{
  "model": "sound classifier",
  "dataset": "acted Russian speech (Dusha)",
  "train_examples": 26041,
  "gain_aug_db": 6,
  "time_shift_ms": 50,
  "n_mels": 64,
  "hop_length": 320,
  "input": "log_mel",
  "spec_augment": false,
  "win_length": 400,
  "targets": ["emotion"],
  "num_classes": 4,
  "arch": "mlp_mixer",
  "norm": "layernorm",
  "norm_position": "sandwich",
  "activation": "swiglu",
  "mlp_ratio": 2.67,
  "layer_scale_init": 0.1,
  "parallel_block": false,
  "inner_norm": false,
  "drop_path": 0.05,
  "patch_size": [64, 2],
  "layers": 10,
  "width": 256,
  "mixing": "mixup",
  "loss": "cross_entropy",
  "init": "orthogonal",
  "optimizer": "muon",
  "muon_scale": "match_rms_adamw",
  "lr": 0.0015,
  "momentum": 0.95,
  "nesterov": true,
  "orthogonalizer": "newton_schulz_5",
  "adamw_lr_other_params": 0.0016,
  "cautious_weight_decay": true,
  "steps": 20000,
  "batch_size": 64,
  "epochs": 49.2,
  "lr_schedule": "wsd",
  "decay_fraction": 0.2,
  "final_lr_fraction": 0,
  "warmup_steps": 400,
  "weight_decay": 0.06,
  "adamw_weight_decay_other_params": 0.05
}
Rows from block 2, named by matrix and row number. Each number is 128 + 32 x the weight over its row's rms, rounded and kept within 0 to 255. All counts start at 0. Numbers have three digits each. After the name is the row's rms in percent of the matrix's.
# fc2: token-mixing MLP down (model.blocks.2.mixer.f.fc2.weight, 80x128), inputs 0-127
fc2.0 104:110131155135202149073155080159125154114135167111121128083110111139102059125100168073156145118118168149119089138149066087091126121154168112119136093092195136118113147142122127143143174146172071086104108133116126151081192079124160107167066112112126131168059162083132108146108115174149069117117160085112207164076137117097150126091148167172080128108130136107130080124171086089126146106163
fc2.1 113:153169122118107146129040124114103134105107167113146199148141132110078173156146137130180109129122116101098188097158119151134129128111071127135164138093044175120173127159142130154108089200135118172137101203160142153057113135135117172096126135163126136140105143156119132184184134132128158135138148121168207172172126198065159117094136082148146167166137159136106159113192130144131139097113
fc2.2 106:156092085233164173103203081128153190174132042126134176156114117164173075086140148121138139134174141155111156190184109104160112095108166116137121075141163157158087114108152105123161103140118140110145119144136158176065103121134138093133109116145169168142153090118173115103140116156168091121137114088137117123156176094132121107049121112123136089148066119149139121146114134099147086082154
fc2.3 106:122154065080162202124144087109122127147111121125117156115186082110164144106155127096095162092157162166138109086113116168148070164126141207091097125098165138075136105136119083152131127114107053127084129140105142155143067144176107074123146126087099120100067112120109110176178107178136214157109097098118143091114142144127065121077124127147152136081153121146127088152134093106102068117177
fc2.4 109:137103120133127115130120185088125091091154139157125071128067139163172135134144152125074095122083096090095143121118154129070160110155113095156093124087073048082134165098148120122119144098109145122159124158123100091162141081098143092135141110078151112183145144123142147109095166127124036223203172153098181157102086162127107153142097125123093103103117120167080110154121069151154179132124
fc2.5 096:128072155088104147152129129122125177157095055101098065118079099144181129135178059110134132149161136147145120124109097120081087175140105110139153136114170142091095078057153117128135109113178120090129141184038132178130057128088106120167147079099117109145145067116091113173135138146130111104169144124105127095114191149152120107115131108092107138096135160109187103149073110153117057093152
fc2.6 111:124155157148178161145149152154160104114081086151126205190092168147133171137079151163121108161165125133188139183146183158125146112114202171130116157098149100078179187156101128089112155150081117078119154094129131158069120133155109143084119126082118106103094163184068144119101118074129094102109093134160050179177139095136130154110143147155121175132117137157123122106123163083111115145085
fc2.7 101:101118123104119117132124131157068114157112114092151152167158075127166130095093112062172176126121136175161138090119102133143107074101152090099144177071122095053132169109099103119073095112127145132168135186119143139164059110132156114086177102089056102090141102149127135159169127234116154114130169119150119100103054157104127116111077094156147116131153083113124104102151137145157082177120
fc2.8 096:191146139178096185159134090108081140120126178108166190131137133125153141099124130068119085152083121161181113167090131170188176162134177156088103107132189106084122174105114144133120111117124100118113134131151116156130169110123137125177157177126144108158154173089156156166145133137147161132115090164071207193119099116113154141151139115085118111135158125156157103118240164126103148187145
fc2.9 101:124141135107133172119087133132113153161192163134121161129122075128110066123153132158216126102100168132148121148073116124149090064134111133112088128172102113082134131109096097123101170157164101144122106213090102122064093131154138100125099105091140112158073130128075090135149116085103098165224103112126134112145132112154115103141131090141170195072136079122115184127168098141186086087162
fc2.10 103:101128163153165127127122107140161176180133182106126207167082161108155154102103115129139081151139152132148110132224183157194145105163169143143168148070144118155085116118142135112149168131138115142169173134114092145198140096146091127134144118127191153159130120112130110146181194084155118089155108095174063163196142092192144134093134112130094137058145143156111091172129117139119117120116
fc2.11 100:121187128081105092120127159107147162096114121072153110125154096137217160106094124177141106125123090133146120217063124158161137137196145117122112148181119159092183132084111141127144109109086105132126098131124116148123084122158110075073172132086117091173090156128129142077137133124122111173162160154125129097053147098117144105076098133127087158020101112130116101117197140125158160116125
fc2.12 104:184127138168133149173197124129129123150102121110175108126032079125128111091165117130106110100160097187128158117136089155147119083112153104121111089059124105036128123102214110157160171085090112114094107153109094120107081091091131135163135082109042154201130143111145140138103116113116125180122152136083121101146095077092113145163098108103137096091119103122143122155179107159155090128128
fc2.13 098:149151136139099101108134179142102129169110132052159189111127101132180128138168085120162147136126080175128128094110152121149135161177166145110109099137110167041151108102138154105083079134122129131125144177135150107112086126161149021067158147120137085180105120150122190124130142113179112117148147110098106118143163102123092144157123153163103116075118069136136088143196056072147097181140
fc2.14 104:172124100149146156099111114135132143213152139141114116157072101159082111049100098157120186100156145143131138139114166132154093088140115147071119121137097124087102120133136115114072104159139084119124092172095138113186094070133110180182175090092137152147117110168073112108133138146041084080151135087176136135130120176137092090098147084129091152114135120145110098226131089118166113140168
fc2.15 108:154144135177083132106124068056113110133122205080119139126099110076160164087149122112086075124125173164152074114097114141168110126106139098136168107112143136055166100122139132177090177141067114132127146114125110179115132101122145112127165110134091171055134163146132128199138152132127134147183148121136188125153093166091141104154166088121107130104156123136140058088123136181208147163073
fc2.16 113:157128123184119163140125161163137150111140119115160105105108102140137097142110086083101203130071152107103160074147092148113098187085139135102115098183179135084103160113111089117093117110121079148168101141120133098158092153114128096182177132101131117081173052077157204111151089185151149127092147162164165170113095152105155132115123120201106127153110182120163167128100082163103165162172
fc2.17 107:173173107112060196124149120174122133140130098195109111166129090156133068089127056145114212101086143146094115121082118147197126107113168110117127077136128118094129120163127150136124159153059160172173048157157121148118137131154159174126121118133144173091149151123128107180129158151135174118089162131125121148124072168103165120129133195183115154182121143073153156119086158144167138119151
fc2.18 102:214084168131122132110108095114161185139126114112124164129127089159129084145111065137132181163124148116140135135088152100132113144186145170118104059105117152087092186130116125169165139122144090157133155167087177147138123146139143160113096137115140107114174125162060152178202130154114084222099092182127172149131139145143176114107139119129149068136152100059085137107132176141175109084108
fc2.19 118:126104153210177173133150174101105154095141104140120146110122111128167090104143149071087136124084125104129131189156126096133110144105139150169087141061126159086152116139121025133128129128117156200100118140080154172088103148152125080148090120117123096176086107125131122134149118215129042148059125141132164136168146108112097143079138108151090100092093107135063110146109063128126121099138
fc2.20 100:165097142108127110111156099154100189109142079150124155113106127157057122101102134076113117113112191138154135139169120119187102124125179163125128118100185094155087166179115155197120121153139095127187135162144101138076132120111125087132116100110123067213134118195128109130136151163079115122162117107171149128081128174148110108159116093146155103066139057147139125089169147152176073051106
fc2.21 095:179052166141130193147120073090147173136116140144165147138110107165154111103130078065090058115158093072124160156093169126160141111144113140131122138131106148118135130082133111149124080137124107099197135138168081134147163081116150174121120138098141041138167075099106145179144149158100131185161181077170097123128143182123158127180074136139131149178137091158140090126153159157177138093119
fc2.22 094:147106190108152122118091156165129211146125115121197104134117183103134156100137122110138114078079159120123134161112112106152135098123175121098120082178142079074099148076156136091102188151151068103164168139130119217118090147112150134186192102136156120104155085132120141146158181077121128117187156099168132126118116169119124065159091178140124149100158097139204131116135169155170122108130
fc2.23 098:154164165097098102140091132106073190111076113091113157139116107123139193110138133074127119076131096122141111131091054181188112117154130182127143151106173106076114158115101141136144171152107136116161104222100106139107081113134128147074139137169090118157114106127160144172164147116108185117154136019151207149107172126144127116158132109116083147147130174127145120165122119175110073111106
fc2.24 098:164122162113067167169139110094141157096115131154106178147134116148099120151174091114177192145146093181121170117062153138161162155195171077106141137114113097022141095095111117127153123116165139040137109178120154151100134113102167089151137091148110103132125096146065171119105149148097106159133101112107161176095140204139119119113153069135077119090125138140185083110114128128138104156144
fc2.25 102:187125176151093146122102131117103119129086194086141187088095075092091119137127132130175124131141105125148130155159096125195086143140143119166095095190099088104109104056152096133119052114092148141139074191111154139144089171142114129188121092161097108132096156096115119171187136129123105164169143103095138131097103144101056118101151204152115101137090131114132086122147093151181152068124
fc2.26 093:122130147132117142093123141125168197134133149135094081074159107134138124081177128137115096134120093190113150105099128039209042153186164102124131083099146120059106111119168152137136140129109050148096128161118126190109129159105118130157169109080155067099107088147090175116118199114160054138143105132064116119116127108138140099135101095155119120069110083146128144119151118106125137107155
fc2.27 102:214097107135144128132133168117177166123093141090137128095042085152127110063154061120118221160155122113114163158151123135179086123137111120198059107155116123116114093128124072140126074100078060190140116138112119122135112092137158115133124141153123143102138075100106129138170116140143165111133148119155152122158080102106148126133046069160108106156120142154113122106197119116180118142162
fc2.28 102:172079098178090145122123107125042117129150162135090102080054117184144130097090091117125137117119071118134144126086122106184165123138161094121119092114082087056123096118137121117057094152123141166149134164101115186163066084128173122172107112082088068138149141145124172135123126094125101116148129185141178091076097079142147088095165177098141167071134132112106095146120098115152122135149
fc2.29 100:150137137136130110116094172116121135141118145113135095129125048138106074061128019130119111105079159117176137149153181170192108092125086120092100106125201132054153151136176108113134121144051140119156157094113119109180179111126144127146099106115106067080099063150065164132153109128117127128152119120074141050177122156106148150165148121128122115141133135091084161162132116140134110107168
fc2.30 096:129125165176070207149135137120119157172118120134134109117114106104174116073164071079107122151123127083131124148111158179183116098158110177122111098081181100052151173142124088156119125146116136073136132153148128149180109118121139075194089116196111129106128089162165132144162162210139112119147142137087150090093098091155126100106102145172077097159127102097086151091132113152159068098086
fc2.31 095:157142148176082162112129131094106187140109172131161119137080057097168124074136098165055124145143076187126127142111092145154109141178172162146098117075152129081112158113131127110120124164112065109083083180091141093126197121099130098140165168173155132087144118115098123140146118127134144160126083084157084161127165240150122140184151148111126117151125111157122086098140128150076082109139
fc2.32 093:131097116161106162070095182173123164147112134092100140079091058116168113103167131077069157110105080163083160140092124115168121145186165045119120098118159131094134112113181076089107070179104073129127172155097135138097180116110136116122170123172116158109127115076066148142092179147161130152144146116107162131090168130171128136095145141137117116138162073138176121104133150057142136167113
fc2.33 095:164091192123073082054107119129086180078087120137133145124136077125123134083144061121158090127094082180115134150101132105195115145139130122169107113122177147098096159144111155123122153130150154159168113142160175190141185157113170149139121148090149063100127130100113096118159190116121196122151110122088232120144192132091131108049139155121133150144124110121113128084125108132155128122153
fc2.34 106:145093069091140160105165112128177183142126138089143100098084095163113117157151106130104159121122194150165132134160070112218095016182178117112143098084146129082115111140143162143098124153110105120180108163153109159144142159138150186132081115142129122175109148126154168179187159113108083088083124147157131122164127139109092125130190131161111148141119080111127123135189171132177156100144
fc2.35 097:148126099061133180151121115145089208150105138120164151187134142103086127144170113148084151169157127173151152164084084143154124167156142120170080119103116127129086116139108099157148110142068094156145101166151187146079154112161123116161081134142124092152136163157159148192192165122144077129165149119110133152163141159141183123122135110171092143107128118072203108124196127146193149053124
fc2.36 092:115093134105103134142108127150130162138116134121139141084094127135123106134178100099052152159105124126142163143101097095233103177152181176109117090149113167026074136132076071132152113144066136155146143170117169171075104129126147117122140114101135127139161062155151147168159161108202124157118115099146164150154154157090116172157131069131131128147121105105137102174136205160109139077108
fc2.37 098:152138174151136085118083117112105145182063160122129159098082124096118100100137132090089154099136092183051118135110038110163105129168153149118064085110117093135067162086143106105144138175092099146121177161137129158158131149148146101108139070152128130133162126107132108103122170145168156099167121064143181132125139049070142147150087157157164156166167138120148134131155166192136139159185
fc2.38 099:083054103115121141078128148122085104126151144150099169177107063181088134095159106111154123128100132148085112117127103108186132093111162112164045061127171093137114159103156109137172073176086106122168156160171124174101137121121096116121131122119083103109154171134083128142137202079088077127108116062132138142130120157101137069069164104120151089114128165181153132122137161154133159166174
fc2.39 092:056097155176145129085113115143117181050106157100151140109105068151082079104111065140135138126150121154105210139148113128159156093144103071161123104105174079135108118085167108132173143160101060097158096125084108175102113096124151104107094097146092110112118151121118130147131134123119079085080122105189160085118154122110146067075113210107092094138099162127128154106140104147181106134157
fc2.40 094:152137118095092151140160155130101152137063117161106143163129103130082104116172067145122171123092124145064140152138073101179126107122168110114155137116130168183059094105154093141160119089103082109096114121127097155128128066130128064160097125163102090101035113127139176162137156154148064118156125096129085059106117173166168118110192146131119123065129158078111124103150112055141153115136
fc2.41 098:129115139140124124189095152100119153138106165130113153099092053134076126139169077072032159096094171175103128129118159152148113130137165173054119117126127151131059126084150140114129130186117089084135144111129157143070142158118105132169071152136115076106085119112118142170151089080160127108166111104138173126106152175173160094109111156204111104074142096087117159106123135107097188099110
fc2.42 099:131087157100094154135107108102137177166130108087113131101120112103111182110145070129188151125159164193131060128075074120177116084142122178143080077151125134096093154061095116170110122174098159122153167207136116139120150161141134117115109104174142115039070152117117117134117142080163204089089104118075146137117139171120143109185115088125152115131108123114123075080155149101130112162135
fc2.43 093:142141173092087152069107096108115096141088153099078180123081097151134147140073062087140112097119127177155078198140107133171127143130138093077069123141100089076101105068082118102118168119096139124113142170078127143091112118100137133154133083107102000089123117190116118144136183144134118107087116117157149149150170156060122132137148090110114162124137142166115158132145156128145126126171
fc2.44 099:130096106136114128147144072065131155137080181116120130119057056095172131084137093163120107092135141152126215145134092088160127085189147164124138150116092105089148082129114149145118123170095117151114082135098152109177038073114168163142089085141102140141134098132082109175135172119123091107041145170134148080113162140152127153126131153203139148098145136114140121104148139095150075134154
fc2.45 101:098195151135082112070208128110105180163047147176079150115094091129135148124129063145090111077122201150105153171091110108113127104159133149121110081116143091106125152145171110135095089126128130124146087106159127150111163106121120111144113155152112134106104145097076110183152141159217127095092164205135110095064144126103167113128122138163178114143127122121125086072171140111169127154176
fc2.46 096:201137132120079152083089120115117207104114146159130107133127077166130129104091103115162123128227132122074086183095126112168159146140160155121168073122146129116138186109154090128128159134089100164106179091160098153102206123140131123166121137148132077131111137113073159106164097086098146077124176136141169181137187098133138096083153152110131170185143136137121150101177095083159145128167
fc2.47 097:153170141176103142123142117102134171174101137136087108159133105160136122080137051095157130153147094154087151200087140121216204072083157108133132101075112131144093144123145107150146148117054166189131179083158114137098159075096174122128159136200130106148145129141110160112155183118128142098148116075153080119107161161062188155126088123107131114099131125122146136143135139087115151088157
fc2.48 095:168125106117104135108121137171078140145133146121124114169135080105167119139134096121125149103101140134126147217114070213199162044155148083051157114113122131111080182076130104125087083199112075147133078170098139139112163109195137100128129135156093164105115128160147156156174159117172116113106157086148130126131134151123148094041144136167135120094142121117077099132126134086119155102156
fc2.49 095:116116104185128167153130127138086134160124136132176147140148104117131132107128123111084159126123087185140157163089149091184125178163171072143107099089120123125075158109040100102215139194107111153141109145105117140131137076104091102118086062133120072124102185019140095185129175131083122114093153089153153131171120128121139125135133079123110140123131098111148117068102160129160144090164
fc2.50 097:128029110114084110133108113129118144111113149141150160115130126143209128169168113140118159175157135133162124154108098127139139161154146154167104094150158105144085164070129152156162139151114070105165130112057138136076101144126100103092063155130117149163073129055119145174090156179153139105136159150131120144117171192090155081104127110130060141087115132106176080074186178119181098127145
fc2.51 103:100098153161169126098161097118107141162099203161147105111093140123129106125136074146128166177167160144175129159096071114131107086169161201130126136099185114125072166095106117165156149127127109126095133129100143144059106083131145094106090152136128074135134177153118131176144156065113171112121131092109113121159117074139162099105099136086117180083166112183178096114139156163236107101142
fc2.52 097:114084145075122113124207115125147171152079148113177066128102116157156042149113098150096121103084122131134150175123090134186160065120153130102135109099166107125045097081151056123122147096111090100169112140099116144092121086099140127107133097098084137129149169137087110100173154121182193111155126154128119151102099122122184119164085105102136175100160076151158114076157187132135114135158
fc2.53 097:127106117112098092082143182115114161154062162167109101174086121118176133117100115136134067100128160132141104100103109074179114133157166119134113142153163109121119109084094170073106120184104106147156144162104084146111141066084126144160139133138130106074029119150101121217118188116184158067131137132139133133087089110125083115080138072145095090096131121128125098072137147089143129171176
fc2.54 092:173117120111115156161093108130164156169109163108129147145082094150162102126093103132138062141177148153135145153104162123200102117138143215180126125134149120097125141089093114137110137181089043114122053123106178118065141055104121150168101101120133107121069092098095114144172118072180143146091145098163107137101125178142055127129160088117117139136107093131120113152176133140106109048144
fc2.55 093:135163111105082130148087091098100134158148150069153107131105129062189124074100072139109132130179156197132095179135122133185149162180190161126219114092162129112081168116130109136094141142055093085113165086132138125151096088118150118102126148105097084151156093086149112098136172135178175168133096141137174069100177102094085125107122124107116127115120152125093116094140098101118161146173
fc2.56 097:132129117080140184112112140160089113178131107133089126131196104164187102097107090099191168140158138184081122187082124144195104108168147160152110111101128066022160114082156113148111160116108121147124109144130093154127167159129158114126143118123109080124128139102182132156158155170137118091115122144165115059093152145111146077107167211138090171144140096152126161124129127112138152160200
fc2.57 098:132086112127109207130123108149128178206084158115104107133154103091116128129190130142162159118164146152160179117154097128193126146155153103151160146094100144102110087067122121144119128180127121083155089094100071141064101156133112170119145145147108123143089202077154118167163144091094141077153160087150168145142122151058156108120146127179183137100121128130160092087155141080186119192135
fc2.58 091:080124120097111114075146128122065135185041184133145125103154149147153150131102109137177108182140119151131089143092138125182142174171156138126131144107122089106044157101147127148146096180109155079151093114044149118080132111164079093149134128152118103092124180116106104190185207117119112085119116102117166153166120126174168099128184120167106127071157149139123113135135156093172127161119
fc2.59 098:144102201079115147143088127109126131137092134122149195099111106156139116151074120035087104133132116145114138172105096129176179090200130114084126174162120089127108198128112095131136131169128077097150136070122144161112127141127135054133082131116085127105159142138122129141169196100147142104106109098164067122123171128139127139104191083048120072115134125120122079060126177125128108149121
fc2.60 103:071151158107118066123083145153138188132104083109107178129093136149148140128113120060097124143107065169129148154108076125171134107172181175104115082132151111139090165124097173086123129139122101097135106102102090179107111100119101166093094091200125110069101146078084079133145148068131150103148163124097078151118146139084100113165137178150147158134128159075040138124169133071124150105114
fc2.61 100:110148085148107110101080108125115105163118177113102136148082098133155123114127115123123116121167088160221099168111117117177147134133202147171097124148029122094102117111119102120163156139098148063091125112128094097105140161173091084105093167127103117112121113068145131135174071125130212132121117090168135173129195118141110130077106166135130191163137131138142113082159156132098062118187
fc2.62 098:138168099134120159158122102163160132171121180088110099186099139131154132093080070060176175088143151193113092187150077131166074091141164072151096102144127169099159119101091120155116134178118101107115150093108118115181096187122109082122142103131170065081130130100128105180148143114127130058073141151140109123124123057068137096126086149113110130095134129120162113124148188096161127123150
fc2.63 096:175131116141103125098080121149160165172121180119127134154140102113179141103154096148190164156206096182140164180109100090133133151098165112175180132107108156081077136146163125129152154184068094091127077113065101140090093099101149141147139127081134105127100122211143147160137149150176178154126143136118132098120116076085139106064106150139137142122126150161133119123089190114126128081212
fc2.64 102:093168121079136160129113198103108133185097151150138101111109112163143126132096100114180129148176108100097130130109137154174119147145141135099178121161124159076113138150096085125142156130046054094193069107116148108139130118125087094099167126173106040160122098165103133161163172151128146134132127151098076121146058086097141121099153145094105113049137120143080118155154167124150158183189
fc2.65 106:121125167083146137086115166120109079179135142135142137151125107135134146084110119117103139126099145158139131135103100094179077156204149110107074089116113101136110191106134158127134190135026110169210153094105107116085103104144161136165195097145086100134115113090140151085191171147097132151178155112120099120071128114115125162120078226148092151159143122120111116149154141067100150109110
fc2.66 096:115046094102101125139093156136131126124137172099162177152157046110104186021096103137116156141164077113134127147112072162139161168168160185142121113146091082106119120058160110133087142137095113131127147102117073163116156123145121071127104155182075132133114145102137107149150162142090130098067122116096120139100125174114157158157071153116150191189119106118174116101169127166146117124108
fc2.67 101:107164122141093118098157121146109167153141097084148136143019123106048067117170089109148118134120137147120125144085076113122183158158167102074099134104123124094095180153089131140176169133097162160121160139136086130110186122099121060128108107174145113121129136125145120156093164086117139090097131071155149175085145115152200155114095170147139136114134104090143154079185161056142142136076
fc2.68 104:153151072155106112144131136143192167086089143104136154092084122135132127173130111127103111155148070130040110170078118161177169057158188110119145153139114106096110115129148100108170113125078108145113115104094140114110111073141140114120140094141107196063115101106155142146139121084072155077080158061143124117137166169139187127129075091146104114106160107145106212091149146106083085116105
fc2.69 102:124110088131093097166140105147164120167131042091162155168062116125161114156134100135145120135193071166175152179111136125156173107098160085119151124118114171146120145083119104082125164173127082054098096116136103074166070098099141096187132105174082100075127045111134096144159103101103162136133156134101128117108157091087177101100119159171177122101101158111141085139116141102105124101101
fc2.70 099:202129169146124186119103150125160119172073163138130128143118099142156124164202090086182172148166046089074117195148131154139146105140160136166177167116101172124096178118123170126106127095125110090117122065107113087080144094079133128113111111169162094088127111149107115162177139155115230138113126120091136143129176111098144073110113099134138128083146160111115097094111129116178130135174
fc2.71 102:160118156076109121107142085122092095165091085087136140176133143084188130121163137115182173137150211176169080184109152117159130128076123101122151112151145137072117132075104083153108152065100104131176101163074150132091111097123158186167182081141083120171097106075148114098200176093133157097073090089092127164117147099099136117141144113114147110091111132116120071129122147111118149136137
fc2.72 100:169057121071122189120125051110099137118111113111139153146180077137156058124154136120146136103094180141051129164120159117120116083147123180052164137162188170088075175082094162149100166097154081144152115101104135114125149140122176146142131110175132099138108142076142149140151119162168152115180082119100154076150165155135126098151158167154137097112140118095153151155192137142145145183113
fc2.73 105:095147130085107140122134142132097111168030115185139111109144076087140127077145101126067158101139108198082163109071158162097096131155125147121178083150155137107111161083145127156098141184115162184176132131155127147183062143127126170105119148119197125189142155147183131189164142093134133100173127087119143109088103155128083095077137094142137142106108146087147068139154141169133127157152
fc2.74 098:080080105101114159086128140113058094142120130160175151150126146134199141112131095124164213032132109188101142116120104134171130132184163127087112135089092072105086193075094175075152136171093171081115104176163114130116081192129121123107138139125123122112134169104151148148137146142139170153135118071119160162153119145111075139171142121111175126118150122128132120070125149066167127139140
fc2.75 096:156158148156130163133098111120168082121092104165174105146092120134111161173164114094139167182126101075145185128096148104133085148103090121120118070143067171048151153130170093114092208131126151129186129112074139184180129136112147123169106068126158090111154084107135098111150173192095111122142133173132156119092098095093165121162112078169173141140143108124141176163175099124093109151161
fc2.76 108:094109077112122082126081100128129126174106136129114175138124168094158113108075151085144074072099161149107083156158200123127214146090169130118141146120136125153131171074135100123066189161115133108128110109076080117145095148110087088117136104132138149050120155135121151174133124104092130116095116136143123186071138126128182112087155161155114146086149170138067140070085145076133128178078
fc2.77 092:104119152086125102094093105137154118146071172166137150176138101172169109084130055145157119089163146141142151133095136112212119144133120131138143117078148136148081149116192065101138119148092133189134084112097163170129111179146061175103129132084123098154161171113088188195111176113127157168128112198165139175074117145105157122084159144128118134161113139135084109101158127128180117075109
fc2.78 112:154160094145131141135151157108133189113108109143143148149078102168165169127107137072172172130120149118176138111100118156110084121067127111089125131173128125123181132150067167124135119111106142193138140167133158111147125112059153137097110089153119100172178109137075123115161047104090085169112111129139122153100122079201147134086144109132208166131068138072150194150131082183159092104137
fc2.79 095:137141143165095126135130141145069102085160146103120180162171156120164121187183171126147068160136124123126123143192193126107163153140149100097220118092131157077114092159130162062143105113172147115120132106120110160168130151142082149138124141117138145173161119102156127118103158159122044149148147121142168085167142158123084116148224127097144133113114162096140125132165015130135134137102