A small sound classifier, trained from scratch.
Model: 5.44M parameters, log mel input, activation swiglu, patch size [64, 2], layers 10, width 256.
Training: muon at rate 0.0015, 20000 steps.
Data: trained on acted Russian speech (Dusha), 26041 training examples, 49.2 epochs.
Rows from block 5, named by matrix and row number. Rows with one number belong to one neuron. Each number is 128 + 32 x the weight over its row's rms, rounded and kept within 0 to 255. All counts start at 0. Numbers have three digits each. After the name is the row's rms in percent of the matrix's.
# gate: MLP gate (model.blocks.5.mlp.gate.weight, 672x256), inputs 128-255
# fc1: MLP up (model.blocks.5.mlp.fc1.weight, 672x256), inputs 128-255
# fc2: MLP down (model.blocks.5.mlp.fc2.weight, 256x672, transposed), outputs 128-255
gate.275 125:160090075141129130156127117122074093165150079077104124140162150105125082099130121204128200115089112109095099132072141088190121164130156077078207176127105145088076161112128117176128138122121142138141137149180088123072106134106095119170131137175068108082147092128123158131108131089093147125124193154145104128113105122163177109171077163121072101099152191086115114125150099128072121098083
fc1.275 121:157115176104158101152120090123137159170111103139127090105190027154099127139139141173169119143134126152129139154063079166122166181144125054172125136098159150140082121054118169163119134179101101106120119104108122119104153134100122130130204152151112132087142180078173058179116143088124114096136120176090138072165124077109156135127189137126101125129110099109108135078187134163177138143051
fc2.275 109:112127082180130110134172160132080142182127161204089167119115128144121156080163108152100127124081132123167111090182175151183131179118129121094155121079170175098190088141099188133172098125140113117078179146130073157159152176116112110166194159108132110118188197108148134148131111107167128127100099145139116061106145181093100111152118176148136116136161141131121130087138121101108107119120
gate.276 083:183145115145148145158130145150116112106158123095156175103166154156165152107107090091094165093112071120175084077163146132122137086124128180158156125108121098096178152163153089137104111142141082118161165146117130158136148128150139169128224142154208114117152130130071093144105131152113107107122162155217157162176114170115105135125143127203108102127095118099185112163114190163135139154093
fc1.276 081:108125126136109134115075187183126091104162118137138122079134136144113132121133167094115059125147142146119095120109106145129133137130105132097161181164130072088151120140075128129125116044171098179154108096125187151139163086050123102107144146170181132114167113081148155120071151090076116152077144147147084133142164097127092124113176096079124071182096152095095151158129120134105103129096
fc2.276 081:130149118136117121103170162089114140153121075119123126100159171123145168160142163156141149148142062147113062141138145129170123158085114137101137199135138115098081178144119108123163120088114179103185150160094105091075107152109135156158154153099143127117184152121138231185171149095105104155124120188084135116091133156102147073162151099102115152136163130126106123116139142139160156122169
gate.277 112:153146165126133114120142123146090137131136138103174154152154149152125094143140087130092101085149116135192061151110152148067139077144104163216164062127125139189148150147105101073136077151174125156138121168129145188158128106173107144127151147144085143104108116147136133119121141113157178164121092166105079136123123176073114185055161132104136149176126112102114138094153145128093111139069
fc1.277 113:151116129163134148138151126110128176088159154119144148098116121142078157111096104185092160108127123174086167113202108144126124154100125114109149125115198135159131125190138128117094127158149139153083076140132182152053132173141130148106086092065153174143076108174139092124111129129101183163161161111151129147168076076085114121101116136061200122107169157129116145115175081109151099175179
fc2.277 108:165131147138157114134155115162119127137119089175122112103156118077139151168143116141143146090093095087130135070157158148152151155123122082127115174084116140164126140077165120136139088093146160124157141113118056145117159141126104130106101091039158114219077118120192115079134177158141080135174075141130080143141180125094165127126162116172144081107184111097102192160064187163176144180110
gate.278 112:127157148142172170126159141135099080134155138110139170132130103132109111116173078161083089153084117087191095098114119106144173104109121140092186136126141107161143185139147124157161133131108105140102098112148122095133121131116066118129124108125130144107174157197103164140119169143133172094112129083141181154194097154105114179110124131168232133100125135087146103103086096126149131162191
fc1.278 108:102164141158057069145109156092165150126152131110138091164131131137144100141197114153161133043143101134204107138090100154195119145155126106093129124115188096170155082077160111104157053202151113153137092149140163176114095093153171142152082119144082100153100112160153088148145135101104119160106153085130107171060129198107173109113110104050192134111098148084085197086085120171098109137115
fc2.278 105:120159214103097110214082081137085118156164160167124116110147121074120122105102106114150126155151133191109127194139127096088152053108151181133150174125150088114120161128178093124167107157164099090138103171159147139125092112119047132143073139095165191099118141131140167128106185166146094130145128077127144133114146117123095154086135083102133127192182173130149159074083124198157134097203
gate.279 100:182167083116133154104129155141158100105093070097084108170093098086089092072177104108084133130118106106106130116048157122094156153134134156126087130124105131160073113140104107141113175097152172099158142121105071131129145114175115126113137110109161061165158112047135101072103143152156060108129122121091148148137122119105178137132144120165120080117127117087132149172144163074137151124098
fc1.279 103:070139149116119142171103139132086124100106084094112143193138177132158124092113127103145069121134092095096124160139092149104123142076111150175129123170135117100054096140161116124124138121128168127153145194116102119140159105112136150136146058166168111183177107177153111100098162123139169124190107080124108150185150171114139110131145069119085117100120160081081086120123098112099070174113
fc2.279 112:148077122129080080166101111072104161114131186116103107104109130129060075151182168124128155118065201120120162113145121122140163155138138067144163130113105082145166065120112143132098134168104140150100148104161097131111158085105084110181103133164118103076176131108148100115136158163155141098062106176102115197142101107100164147156194075157160149138136155159140120099164159150136123082182
gate.280 106:146108154161159178168137079156217128115097170070139146114103128187103077215085126169119103085108062151142083129118121137134119123132075095163172131097137133115144114091132152145123130205136122159155121117135053174067149061133097087120139093157083138125140119148176134133091126112139082128154156114113113115112125155112123140175141163154148135184147126099186175122130156067086132180172
fc1.280 107:114180121115109145143099150124125121058138170110148118170147113118126085110129107135095166137131144070212114072136143134134090105119131177074150132113143170133094106164177133160115159102119134095166156123165123174157123124086166113201113164101123170191116056099138076062114108132170117090094175129114100115157116084112118121141122096151171147150142114113135141137160100200161173101123
fc2.280 116:117129098154134112080113126114123115169084100147207129068055120070082111108075168145099085204091165145096132130142143161118138137144082143120169130174122151166061198133130157155116144148140100151154098151099188144111177084162171108127105149124150120143163117174151142163130044097159114109072162087178144145177141114097121125170109171148114148118078083139099143177153073141178115114135
gate.281 110:182100165171085113171102178094111136147151145110088106143137127113089150124125119062149037116125138156136087110132108081200170135153092083175102074128152169126189116118050141134170116100098097090127105124112144121097134093112101155117093119130140101109153125138130166199057147151160115129143074141147154127137071154112141117101114174156093152201099212125114109119163147095100166134134
fc1.281 110:165139109136155145088112129134105126164124144080072124141136063144098062126141125125155077100112075182211166148118115100102118171120164132142132134163148110165128117091103131092153121162134125126109146151157131156109163088109128163166134118133069124070146113150123134145100123142176168137152117154151088108114090187115185143130140148078168104136062030100192129129099152065140174125135
fc2.281 109:097107122109083126075136109182207072179144082126140054107136154080136140130130142146163171114143134132115140123092141103154145084144177164139129088145106167107199093104147136152092138117167104055130170107148122148117156093091106119120159145113187131106177154120110161169094150142071158162134162108059116099095106204127113129114151090144156108154145123165182146133151073143121146158208